A small image embedding model, trained from scratch.
Training: 26400 steps, held-out accuracy 27%.
Data: trained on photos of plants and fungi (iNaturalist), 45211 training examples, 149.5 epochs.
Rows from block 3 of a small image embedding model, named by matrix and row number. Rows with one number within an expert belong to one neuron, the router's apart. Each number is 128 + 32 x the weight over its row's rms, rounded and kept within 0 to 255. All counts start at 0. Numbers have three digits each.
After each expert's rows are labels from the 100 images, of 14848, where the router gives the expert most weight on average: "strongest on" is what is common among them. Only what is clearly more common there than usual is listed. The data: photos of plants and fungi (iNaturalist). In brackets: how many of the 100, against the usual share in percent.
# router: router (model.blocks.3.mlp.router.weight, 32x128), inputs 43-85
# up: expert up (model.blocks.3.mlp.up, 32x128x128), inputs 43-85
# down: expert down (model.blocks.3.mlp.down, 32x128x128, transposed), outputs 43-85

# expert 10
router.10:120091132166160132127113143171107132154084129152144089138106145161064107106114168163113177123155157175089114091158101126193114070
up.0:097146130141068126106136119120127139120186127108121141136166188160123152197117157064122150203105148118126122136093181050137191140
down.0:133149149129075114077136160120087076090109082122198132184134120062121129143132147166112068157146141145177130176095083151132128115
up.1:134184128179136149128128137174138153138139077106172200137190095094170136178146129108124147098067108131111092117153114184170137125
down.1:154094098103103092096116160174184111113096142177191105092121141091115145168128104152112074089148131128128158119122113119192137116
up.2:115066172161085109114142135169134119083106156159102158167128063124132181042130110176082125123159140129166061111161148153167172133
down.2:148121116159182146168133157075105167072184196107094046121148123140087152157152167094161109116126104131163128136105151144120127142
up.3:081108107171152147106128178130121148104131201035125130121183144143103108143087098063105059159079086122146157136145140053128172152
down.3:111208188096091124066148123151130134144165144168089126133143090130114117130152100145102139066136101153135130110148143159135136109
up.4:077155120117182174094143140096134174170147113105146127093132094131150078140159051120137119138112064094162097139101137122115112149
down.4:129105127163068161116093171117067168150126116149079172124138124148124140124096085163128121163117202175130170099168198102098084177
up.5:121119168146153110175142148152121111108087096097160103145107157090132124073091114150102143192109151072120131120133125135134139162
down.5:098152106088114170086152105069150141137122115168147086081166098181167109120155120098173141154121097145135132107123107179096100140
up.6:085097139118164117106133154175121114091147153114110163096163072114191171111101157099140127145079088147107070121124183137156214147
down.6:113093113118121108074109104098152117117094149131106053104149070143094143154144104057143095154101199144143038154095092150121140138
up.7:082073155194080152121091165120092174100071159095082147108106160101105086111153120117198154137105161105142150132145127074096137185
down.7:076168145051147143086132165116160097169118125136107201093119120129141140128117054141100131136130095167182119113058107125128117133
strongest on: class Liliopsida (28 vs 9.4)

# expert 29
router.29:118069099120181139116128174125042130165122139161145170129126105167087104075140144152104140065161147118145094092121130157181092150
up.0:159189130094051154096128161097132088091089116117135172145128110104116106180130114080134079200090164143110180130145076097122092084
down.0:116101095110131047123173068100156025111129155065100083129077156134129150172138177113188196105142038136133142099138112125128158145
up.1:131154114093105156107101138163137081067069123076139159107082120075103123182124132147143149144064146186137171135124098157161086102
down.1:152106113121140134171159126126153079070120173113117092155104149093092122112082160172178179097090002120150136170111093090156181131
up.2:137123099147088105124157143123082118104121108063143198108107107108117089161096133120149150121153097138163135138144134085141101194
down.2:162165111146166072136113089136168122098138100080122053145129164118134118148080103137149088123081099144098114156102113104148147153
up.3:166159104139109189125151115116105181119185119182148104104104189136121188129121178111106111126162099097099114125034109144105094156
down.3:095145105131063111065132144144171110130138125196134180110116122100137112119088092119091096078150120093148120133197131178108190130
up.4:176133077130118114130128123129124178078176198057126058100132159142150061117169072041157091122154086121111125199164138111158150165
down.4:076107118106143133130143159113170146150133102147115103115115108165143170118104071121083106166107100150191106146118150104082092131
up.5:125153086113177148159107200216152091130167139157112079149163137157127128082113127128085119123136115165113163159092114150124154107
down.5:128108199098121133150090116111160066094096128121112196131160132172144102129157084065141110167124094070153110103149181170078129139
up.6:178238153096080156094109100127112145097154169111134172110163135134117107155137119106118092233148137158094100122154143093141129081
down.6:077106128130092080102147148141173116159149144077125123113112125194113180135161153163170124085118105112163227091117135066119109111
up.7:117128108131134116139151112119151167155128143107070136108105165151089176122144121154159118153186088116152112131145139139093195108
down.7:148131133110126138178135099176098106118084122143127156126217145110122094075095088115121113170156093119060124152170151076134136138
strongest on: class Liliopsida (25 vs 9.4)

# expert 5
router.5:112141168111154162166102104116095121145144129107081094137169087128135131097133081092170135185092110150089132147110124144119173126
up.0:106109118110139083145166127116116107127153080139143119124166120114141029106147081141130096131104154125140176071128111136132137193
down.0:158114097102123142105150199119144062113136139118058092140098085136113175136102116093184171121128113140090201137072175139133114140
up.1:106131128132149138071176146160119075098079202103125159095090148089117079116108109102144080135124166179110115135170121078128076111
down.1:109167125075097138147138099114147112131181090213091082168155144115153146118150210155061112130136110130120096168125147151187120135
up.2:116121095114156157133089088197134112131088126126175126155127109083131102111150134137125062097149176146143109131183174154135098138
down.2:099112169145116105186158110105137124127129088132139117088159112172140085042087182105111134126124063116139124153153097162167168151
up.3:110109179127090116122099128144126109145098144125183197151130118086158137163114138157146144109157110090150092030177041155142087147
down.3:079067050173162175148159099163142117161128131085073084146100126211114140139169098158180148135093095145151116149086167200120131150
up.4:132106094089168107091132120116125105117095145078117172099139147098070122086132157100107161115181174148132081122118062130125143172
down.4:128141079136160146090133126107192171149117137106144110174131145121165159165109085113137145160093068127083157127068098132106078166
up.5:104103116071127129128125156151090086115124148169132119110147117054077123071101135125113124149177185169106124176097152089133168119
down.5:138148108116111146132146094101117152097094137070146172099155152180117134154129198123143134086117026159143120124151092141152134126
up.6:131135109099095151100120143147154121094078173124122157088091147109119202119113161113102131090132123152101098069163102101201192147
down.6:136153140089121130148053138088114115125141152109077124149164163132150063146128163174116116105085163086138108114156128120080067127
up.7:077103071136112123120112163138132138093034087056136139126127137063149096168131102085150136134119077127186103157162161126113102194
down.7:115151068126152133082141109143170094113124110140134180106144129106131160120143136134122154108163111160145122180078106155127155209
strongest on: order Asparagales (43 vs 4.6); family: Asparagaceae (43 vs 2.5); text has "yucca" (36 vs 1)

# expert 27
router.27:134148204139091155122070085135138116179176130117136124170118080142154124179127091139154174185107137109101097127166183123138116075
up.0:144114144167144130132064135125125175100088161040129159114146110153133180111124154085195181099073103108091144166142123095149172139
down.0:115125100166149148124087127179150159133138147104131081134066138117132134184123131097116117163101089133117126133096154088163089114
up.1:142177115098162155178152151135083117133139146111192166135112140145066153126122188137065136021143123124144143154126080130153080139
down.1:176138187109095103117077140101100206102142079134113126060175105176101082172107105063132146154112178089119196101142135127097104081
up.2:162126122167137145148102158113102147119186121118164121117175124184148182122100152144143106085130125071084123126089075133143179149
down.2:145159120143165161142198072120155086136185138171071052123131160122129118152182160087143125139099149191159144111131178126119167147
up.3:131074093126134119109113140148122123136159130144151098097083149085137071139154091061107093139129122114098172136153136039151152155
down.3:172157105154140132132104164160121125112127100127185066114180146089099112153148131139124176165109154155123092172103149185184129111
up.4:143095147115116093103134109166165155114114157128189117117068147140120080126056034154083121150143163143178156110123086057117125156
down.4:117128112140117117110106149135117097135144097147129110132187126159143143118165147095141171198121155171190105183149098130120212105
up.5:093108145119147156119139146182176156122114133087162149112177114161175086131050029159154134172032094149159155100098106104067152131
down.5:145111116120098153103090129155125051120157115095075125104186139169106131068156191073135126150159138162126093168158131102087194153
up.6:091107114070138145096112117169104043121108033116189194131084117067111138160078098144117122164136140130140168138168150098125085128
down.6:104115137156105081159147152201086153147139162133143080135121173209186120072141145148176122179107120141169149075156079115120156182
up.7:174163128114129139174138141144070114124191153178142107120148145089147106135126158163167057121108161121114141128116170101097080129
down.7:162085142097089062099098166091104172144185125109105137088120129118069101131104096141106132079176128107091121118135147161112134128
strongest on: order Caryophyllales (86 vs 7.9); family: Cactaceae (86 vs 3.2); text has "cactus" (63 vs 2)

# expert 7
router.7:163128111184138149133152104147094143088150098167173095155144170148158139134170160144133151044139109049150138123107089186111068145
up.0:153198242136105136128169111119224112104158178093117114145138141170139142122119134103136144166103152134130162115139104115115161125
down.0:189169110120059104116120144132116138109122135143174119075111172174157124160098104093128130126135172144117197092115056187078121077
up.1:220167173133119095171067145204111135095113205139163125138149143091095113127133138132184112105079108155127127112147144146178133099
down.1:073090064120169194131129089102159172139043057073142108150122142106122159117128111182098143127128173185112088127116149127121101161
up.2:149170214144149113093091170107097119124124102119104146155138180139121086083132152126123120154167186144106152097099111086152118213
down.2:077117119142130135177111128135150169182157136134091123208117118142119093150014112100115141077114107075125125181149125151101135178
up.3:158167140143154091147103134117108158136173099101124128181174076168144080141173090051103056151091129097126186162141107136154130137
down.3:124067210060095154121129148081122146075149048116106139085177137140147106096094090147152109136125077090107147119169144189182142126
up.4:146160139080163148179133099136122160128126128079131135141138091099149110135105121113118137154077114137129087153077212159090111113
down.4:125047131170099189119098174148014145127119118199128136102078143136124143100135117164127066132148092082129134138142162110123130107
up.5:117081219109145112143122127139130143098097081129126167139053106066161116113074106158080168153114172136141120165161165154180108122
down.5:116146139106130065121151043148149089082145088173087123191175113081130225169109095201101141087095143166135103089166147149117140109
up.6:106134073109050170065120090103120096155151199155124127085155156139105175081137121100128095138147089190100049092165165087086195112
down.6:120194123133149123180197143160151123175170123139142167080095083089105157095144160072158159157189140147059141096162109129160161150
up.7:144171165133143100169076125111114133126119134117104142141245119192132118105140111121176133109107105106110187088115089132123140149
down.7:045083169118114135102138111078099147159183083127143187138112086088093097157048090146130128090176121112111124196140119147108113114
strongest on: order Lamiales (25 vs 7.4)

# expert 20
router.20:175146074128106142072108094155145062159172176113098104085161165126183163139131147096094136179091113140088170117094142131094121092
up.0:106140129123123131127121130158072136163118087112137085142129150134093115068127124118097095138138107170076110195147150052150173101
down.0:123159210130095124123093222151149130113117130128099156096087131123125129051148159123073126109156153137082130195104167059095144111
up.1:100199078134203068146122180178149105111125137128135109140171139084126104119148119109105083147131158135119107147138075132129091167
down.1:140134132162098114145154119125149118126139089142151213156101147084102116094137139174133148135120149143142186132089155158100163084
up.2:121112165107172123120073166115072165163121187104089107098112128156127135091134106157216126157124072086146142082096094110152147211
down.2:134135120190150070159147153110161115145122101114085146193125159088129158168134131153088131110130125138113124093085118093175153131
up.3:119173129108167171095119139146058139115125123051101127120149123127127121140167122144158083123126100159117096146098131074112179104
down.3:087121152059164108144100169092123170137081085172173184098127146168135123132140166114137135137189074134105150196085101103192104126
up.4:103113072152149170121156148062121128085123088168131085072168149100117084134150101128095113153100112108168154135164088132132083096
down.4:121134153139097106122106168144130177139159113084184171153108088117109184101175142098149092132118185122159115090133113139082141149
up.5:128115103158160154135163134164084154166130091088110139164133164058109057146134116152181156155127130063129158169103107155135090114
down.5:126140224153116055126069168169168187139182133118174144087098106141105124159094125042138173161153152077120143159167180146150110130
up.6:149179167103221126159142160113092139168163198142137162197130110117125140126180163114173149119118138080095108186056134126123095132
down.6:114086177162118116112077169155138147118119096126132123160113099143084139121138161159122114183180146151193171182119135083130098150
up.7:149125118137101131124118113136051142133142117169108125121190156168135164138043172151073141098196200094136093143122170113141128107
down.7:126098150118145137094128111085176101131158140119147124107102110170084059093166143142222172127151144194126105102117167074136160087
strongest on: class Liliopsida (25 vs 9.4)

# expert 9
router.9:144119128090197124126122115112100167174103106115125088174125137118127090091137125176090103159172176147135090155150147120110145075
up.0:119076110109143094126176095125150168115134156148131126098172104156139107148146101136085105093088069082155118086176142149154113136
down.0:116108095145147124213179171142141110160119090158099096135070141171173138086090141109116148122098179112108107101108170079118182119
up.1:133122181136096151084061136130064167150184108159098177116083147117136162160064123112127126147164136125106158101125128073144106131
down.1:080124145071099118098183093138139151079194161164151126129113128172143071124125141113155171127100058134124065154129069135113127151
up.2:143178095123135161060211118088124149125098119116149111091181146088142061186089068060108057198124118134106116154127078080120150105
down.2:176165161128091076061140178154189169118110169111160147101165056133126150124167140097164152043135193095118108144100163143064099153
up.3:133151137108168180169118176128156160126170164170191134117247059130123176105149115100132014098084095128152109112109094170131118126
down.3:092134146141108079096094099216139141139152099151114088082119136174133145125124175099126113116087128053184174075155135124150175118
up.4:116113060139105147078060115216142202126116164098184171120162093117162106156106097069108142127123158166165141149162147169179100136
down.4:084191145123167100144138140122149079092100085185110178116136149135102129157174147145071161125171111111135076127059131085126123131
up.5:099157101135144108130144158142174175129061133073112214137135125095145089178134079110150147173116142159149129165110165112104122121
down.5:145126144096066088142146155098164114104110090146114149186203106117115133118100132154137191043144161096118108181146046188119114085
up.6:149196073117146157098142142136108087096089123069142134094175181147213081120121188088148140071094120167156164105107116089099165142
down.6:068125162201085160071169190101166103108117146143147121086161111088116132135201080152147108122135122099091175092152144122115112114
up.7:148158092134148166122146149127143080108137125129144102126206121110173113163113088114156010104124099100166109172104139112126124112
down.7:192086166176084062160128187151156161107137127156147156089176109174128110095112097105113144089145159083169187112169070119167107111
strongest on: order Fagales (28 vs 2.8)