A small image embedding model, trained from scratch.
Training: adamw at rate 0.002, 26400 steps, batches of 256, held-out accuracy 27%.
Data: trained on photos of plants and fungi (iNaturalist), 45211 training examples.
Rows from block 5 of a small image embedding model, named by matrix and row number. Rows with one number within an expert belong to one neuron, the router's apart. Each number is 50 + 15 x the weight over its row's rms, rounded and kept within 0 to 99. All counts start at 0.
Before each expert's rows are labels from the 100 images, of 14848, where the router gives the expert most weight on average: "place" is the part of the image that holds the peak; "patch colour" is the nearest of a few named colours to the mean colour under the peak. Only what is clearly more common there than usual is listed. The data: photos of plants and fungi (iNaturalist). In brackets: how many of the 100.
# router: router (model.blocks.5.mlp.router.weight, 32x128), inputs 64-127
# up: expert up (model.blocks.5.mlp.up, 32x128x128), inputs 64-127
# down: expert down (model.blocks.5.mlp.down, 32x128x128, transposed), outputs 64-127

# expert 24
place: centre (51)
patch colour: brown (63)
router.24:35 66 61 52 56 21 36 51 39 62 38 75 57 37 43 66 77 56 58 40 85 33 65 37 40 59 48 52 58 33 67 50 55 54 58 39 47 28 92 72 39 53 33 43 48 67 43 28 41 81 74 26 30 68 56 60 54 58 80 43 54 56 34 41
up.0:54 50 64 29 68 44 46 45 62 33 49 48 48 62 55 52 55 60 40 70 81 51 70 32 66 35 46 59 57 47 47 60 55 36 20 37 46 58 33 68 30 41 50 66 74 54 44 39 78 53 48 53 59 52 44 44 32 45 39 47 30 96 44 63
down.0:59 36 36 66 49 39 42 67 78 54 65 20 52 61 43 48 66 41 51 47 35 75 56 25 53 24 52 43 49 37 50 33 53 56 35 36 31 58 41 58 70 47 63 88 51 54 63 26 63 52 59 42 71 50 52 46 34 39 45 46 35 45 58 42
up.1:56 74 58 33 59 72 38 31 28 68 50 49 43 42 53 57 33 09 67 44 34 49 54 43 55 22 42 61 08 60 57 50 48 66 19 36 76 36 50 78 64 50 52 16 42 53 48 48 77 46 58 51 59 81 41 57 55 47 45 44 22 55 61 37
down.1:32 42 12 38 55 58 63 47 53 49 54 42 61 50 36 39 49 48 68 46 52 47 58 65 48 70 45 50 58 44 63 49 40 81 48 73 69 41 61 28 36 61 47 77 55 26 24 64 71 72 58 60 43 45 54 39 48 36 17 47 54 41 56 96
up.2:68 52 73 40 60 28 45 41 38 40 72 15 10 53 86 60 47 57 45 73 56 39 64 62 51 26 48 57 58 35 45 46 31 45 38 51 61 62 42 71 41 59 59 46 53 62 37 55 89 62 73 50 44 55 46 52 89 57 39 51 23 33 46 43
down.2:57 41 33 56 58 21 49 64 61 40 49 34 31 39 31 32 65 35 73 28 29 51 53 37 19 50 53 46 24 54 65 20 28 53 38 42 72 52 47 38 67 44 69 68 38 71 46 39 61 42 23 51 71 71 53 29 47 53 42 26 46 39 44 60
up.3:41 43 63 69 15 64 33 39 55 68 45 34 61 33 40 51 52 30 73 46 19 64 35 53 64 51 31 51 39 50 44 41 48 89 48 51 51 33 66 48 66 86 64 29 66 14 65 53 53 54 48 50 72 74 36 41 68 42 64 63 44 44 63 28
down.3:63 47 43 47 56 59 51 36 61 70 46 54 56 59 69 84 36 70 30 55 38 53 41 76 42 49 38 53 56 60 65 24 54 31 29 61 56 55 29 52 40 79 43 76 34 61 56 66 22 70 53 66 50 06 38 69 45 58 50 37 61 44 51 35
up.4:30 31 33 45 70 60 33 52 63 68 64 25 50 64 52 60 58 51 26 39 48 63 56 61 73 63 55 17 43 43 38 35 63 20 28 52 28 56 31 35 40 48 55 65 35 26 38 69 64 56 47 54 57 19 52 00 58 59 51 73 46 64 56 55
down.4:47 89 45 46 37 53 41 55 32 62 48 54 78 48 51 41 52 73 51 52 82 38 56 66 38 69 60 43 45 44 52 65 41 49 74 43 74 51 73 50 54 56 48 44 67 47 54 51 39 40 67 38 36 50 26 52 55 55 72 51 79 66 73 26

# expert 25
place: top right (36); top left (33)
patch colour: grey (91)
router.25:37 69 25 65 63 32 60 31 53 65 49 42 53 44 67 43 65 36 22 45 54 34 20 51 40 52 84 62 54 81 28 68 56 31 49 52 37 72 38 66 67 57 20 58 54 50 47 34 48 49 29 23 51 35 49 63 42 53 35 55 70 34 52 29
up.0:40 63 64 58 38 45 39 52 50 51 66 56 60 39 32 35 48 41 48 54 46 54 65 63 51 48 62 61 42 56 33 65 57 37 54 60 29 42 43 57 23 18 64 80 41 45 51 54 57 55 43 47 81 43 51 51 75 43 40 28 76 30 40 53
down.0:47 36 43 35 43 44 49 52 37 44 50 71 86 65 42 61 63 71 89 51 76 46 63 24 34 41 63 44 15 47 67 55 24 64 51 66 40 70 51 53 69 60 57 39 30 58 59 56 82 50 54 36 52 45 48 55 43 66 47 40 33 55 75 46
up.1:43 47 50 34 61 68 40 28 15 76 18 38 40 54 49 44 73 18 69 60 56 51 50 33 73 39 30 48 45 44 68 64 74 42 29 47 63 38 70 64 70 36 54 40 56 37 43 52 56 36 47 32 26 64 79 69 60 74 21 73 46 53 43 57
down.1:39 46 46 60 56 67 50 44 81 40 66 50 38 40 54 58 52 50 44 53 50 77 42 61 79 44 26 48 42 47 55 19 46 35 58 66 29 40 41 47 36 35 51 76 59 67 69 28 38 57 33 71 38 40 39 55 56 45 35 49 39 32 45 68
up.2:43 45 49 59 42 25 48 49 74 51 73 29 42 41 52 35 62 51 55 71 64 57 54 43 31 40 45 49 26 64 22 53 40 47 40 70 55 20 29 56 69 77 51 68 70 57 46 38 37 54 57 68 19 65 33 53 35 34 32 44 39 99 76 50
down.2:68 45 54 31 56 77 74 49 14 50 62 94 49 60 37 21 31 49 54 37 42 29 49 44 64 58 23 55 34 48 80 70 53 70 40 54 73 34 58 47 40 37 52 42 39 48 43 63 49 72 56 44 46 61 54 86 62 40 59 38 53 61 42 75
up.3:40 43 47 43 25 31 54 25 71 59 40 70 77 46 52 37 50 37 40 35 79 59 27 46 43 61 40 48 34 61 83 42 43 50 42 55 34 37 40 23 62 62 72 59 58 63 42 39 36 27 66 72 56 56 29 40 56 66 55 54 37 68 37 50
down.3:67 49 71 32 71 78 37 62 20 36 39 75 45 67 32 51 53 47 80 50 74 68 64 46 55 52 46 06 48 17 47 49 59 57 56 56 68 70 41 42 38 49 47 54 54 45 65 37 46 40 43 61 66 65 50 53 25 64 75 54 69 50 45 65
up.4:71 50 23 52 20 46 58 49 46 92 68 61 47 43 39 37 50 39 40 77 62 42 41 47 65 62 52 69 39 43 32 66 42 42 54 51 24 65 61 41 57 45 64 25 59 49 21 54 13 48 41 62 54 45 63 80 51 77 31 49 38 65 64 52
down.4:33 77 56 41 57 55 31 60 57 44 47 45 36 38 43 56 70 41 76 58 57 55 52 59 30 59 64 55 38 49 35 53 39 65 49 44 35 65 21 61 51 37 57 43 67 42 34 59 62 54 63 64 45 80 57 22 63 65 70 10 48 33 23 67

# expert 2
place: centre (34)
patch colour: pink (59)
router.2:46 63 62 66 58 63 39 61 57 68 49 79 35 39 49 62 24 73 47 34 39 51 36 46 41 43 51 24 46 70 38 55 36 42 23 77 24 86 31 43 49 60 57 55 29 39 37 57 45 45 45 65 38 41 33 58 50 35 43 63 62 56 56 56
up.0:30 60 57 56 48 14 52 57 51 15 36 45 62 70 37 83 51 55 61 61 64 62 40 39 27 43 59 66 42 70 20 53 49 91 47 58 39 61 45 31 27 57 60 30 48 51 40 62 74 67 67 45 62 39 41 62 48 34 33 37 23 44 64 61
down.0:55 31 45 44 71 68 65 49 44 29 53 55 45 30 44 51 59 42 58 42 48 57 39 51 69 61 58 40 60 31 46 51 19 40 61 73 44 45 47 53 72 36 23 55 57 46 72 44 47 52 41 82 54 57 53 32 32 60 51 44 42 52 45 73
up.1:17 25 41 52 48 63 37 84 59 64 51 32 53 36 27 74 43 74 41 56 58 58 37 62 33 52 78 42 73 56 55 31 34 34 60 61 35 49 56 30 51 44 39 60 55 63 47 59 46 71 39 67 49 48 45 44 40 50 33 35 58 30 60 56
down.1:39 68 58 68 15 78 53 29 58 38 57 53 32 24 52 50 71 54 47 79 49 58 71 58 70 40 64 75 30 76 38 57 36 45 40 38 74 50 52 61 51 57 60 52 33 43 37 64 48 43 42 21 52 45 21 62 36 46 49 40 59 48 33 63
up.2:63 36 41 52 47 35 41 46 26 31 26 50 42 52 50 43 51 53 57 46 57 56 74 61 78 33 39 41 56 49 49 63 46 60 59 67 59 38 54 76 42 51 89 48 34 63 48 59 67 81 44 45 36 69 77 15 61 46 75 76 29 87 52 65
down.2:53 62 55 51 43 44 45 65 33 58 41 63 48 71 17 44 32 45 37 61 55 45 41 58 42 28 30 44 51 64 36 50 18 46 47 77 79 41 62 66 31 57 77 32 38 57 59 44 55 49 51 50 66 61 57 46 50 50 56 34 27 47 51 37
up.3:32 26 51 61 33 35 70 68 47 52 47 48 81 55 57 62 83 51 73 55 38 43 26 36 57 56 42 48 55 65 62 55 47 51 32 65 64 33 80 43 63 51 54 44 59 30 25 59 38 63 64 53 57 42 77 33 26 58 46 63 14 50 52 54
down.3:39 22 73 76 58 08 47 60 55 49 42 31 50 28 30 49 56 50 38 58 51 26 38 48 39 47 54 46 30 32 60 49 49 32 28 48 68 74 47 49 51 47 52 34 57 59 99 45 45 21 62 43 65 70 59 62 68 40 75 71 33 57 46 25
up.4:44 49 39 60 33 67 22 40 41 40 71 35 19 47 85 75 62 15 38 63 46 58 48 34 67 41 38 49 33 45 46 50 68 52 71 55 37 37 60 64 47 29 62 70 18 70 69 66 69 46 42 55 56 25 88 33 48 57 52 47 38 50 46 66
down.4:53 50 66 65 53 60 56 68 37 71 60 32 37 81 26 39 00 53 44 63 54 47 20 48 56 28 43 53 36 73 46 54 29 39 50 61 42 29 31 73 60 43 44 61 56 72 39 36 43 47 66 50 50 56 70 39 32 49 47 52 56 45 42 46

# expert 17
place: centre (29)
patch colour: grey (75)
router.17:61 35 67 53 66 21 82 36 51 35 52 39 66 80 55 37 50 58 68 48 46 58 68 56 41 45 54 63 46 59 34 35 66 26 10 39 42 55 40 47 50 73 50 40 53 49 38 75 29 49 29 56 57 32 79 39 44 75 48 37 41 37 38 18
up.0:61 53 73 57 21 66 47 53 57 31 56 26 54 42 55 41 43 46 35 41 38 56 54 85 46 34 39 46 38 86 66 74 38 42 45 57 45 41 32 55 39 17 40 58 87 39 39 64 40 39 63 59 78 29 29 56 72 54 38 61 35 54 89 42
down.0:58 65 33 54 66 38 43 36 41 66 49 47 45 35 40 39 50 52 41 52 62 23 35 17 39 55 62 34 49 41 33 59 46 77 29 60 54 64 46 66 69 61 83 65 12 31 49 22 57 37 48 22 51 52 52 37 56 28 40 39 52 68 35 75
up.1:36 18 38 43 41 36 69 46 63 33 52 43 54 48 32 57 75 71 45 68 58 47 18 25 75 63 47 50 56 74 29 43 29 51 60 82 45 60 49 52 43 66 63 57 11 32 52 57 40 56 29 55 39 41 56 50 41 32 16 50 57 50 50 86
down.1:37 74 28 63 48 35 64 61 53 48 61 47 52 56 28 61 72 67 51 38 72 33 71 46 60 39 42 37 59 50 40 72 40 46 33 44 36 58 52 41 20 25 53 64 32 64 63 29 64 87 51 56 34 42 36 49 36 30 84 42 47 42 45 35
up.2:48 79 47 68 55 56 42 48 57 59 72 42 58 54 63 73 50 49 58 28 76 48 62 31 28 27 23 48 23 70 46 62 45 51 59 40 48 50 40 82 42 45 51 53 69 34 42 39 37 33 46 73 23 72 50 53 51 37 80 45 48 48 90 50
down.2:25 45 72 56 36 62 51 67 64 46 65 65 29 51 49 53 58 65 64 54 44 46 72 23 59 42 60 19 50 62 44 52 53 56 56 22 50 51 64 70 44 48 61 27 48 52 66 47 61 53 49 35 32 35 23 91 45 36 44 58 49 52 64 62
up.3:30 54 20 53 70 46 43 59 35 48 65 47 43 61 13 34 64 65 61 49 32 47 49 39 62 59 54 57 61 32 16 32 49 42 61 64 54 51 59 76 77 59 54 53 54 31 56 44 58 62 65 60 95 43 48 41 74 47 50 49 55 20 41 60
down.3:68 43 23 37 46 55 58 38 48 38 39 36 80 37 51 76 75 45 48 49 54 66 57 89 71 53 66 49 63 66 45 58 73 25 24 63 29 42 51 41 44 45 39 70 55 32 55 61 56 62 48 68 52 61 36 59 39 40 43 54 08 60 51 30
up.4:59 52 67 31 49 85 43 60 37 35 64 40 35 35 46 57 45 24 73 33 61 85 54 52 42 48 34 46 30 58 78 29 29 80 52 44 54 23 35 41 64 56 12 26 89 46 54 50 22 58 44 62 45 59 47 27 61 34 44 46 43 48 46 56
down.4:42 88 51 50 23 48 40 37 57 82 57 38 64 47 45 22 36 71 50 65 71 39 47 51 38 27 92 60 48 77 55 47 60 37 60 38 43 46 35 59 63 51 59 34 31 38 38 90 44 40 47 30 25 54 28 49 69 31 54 48 66 32 48 58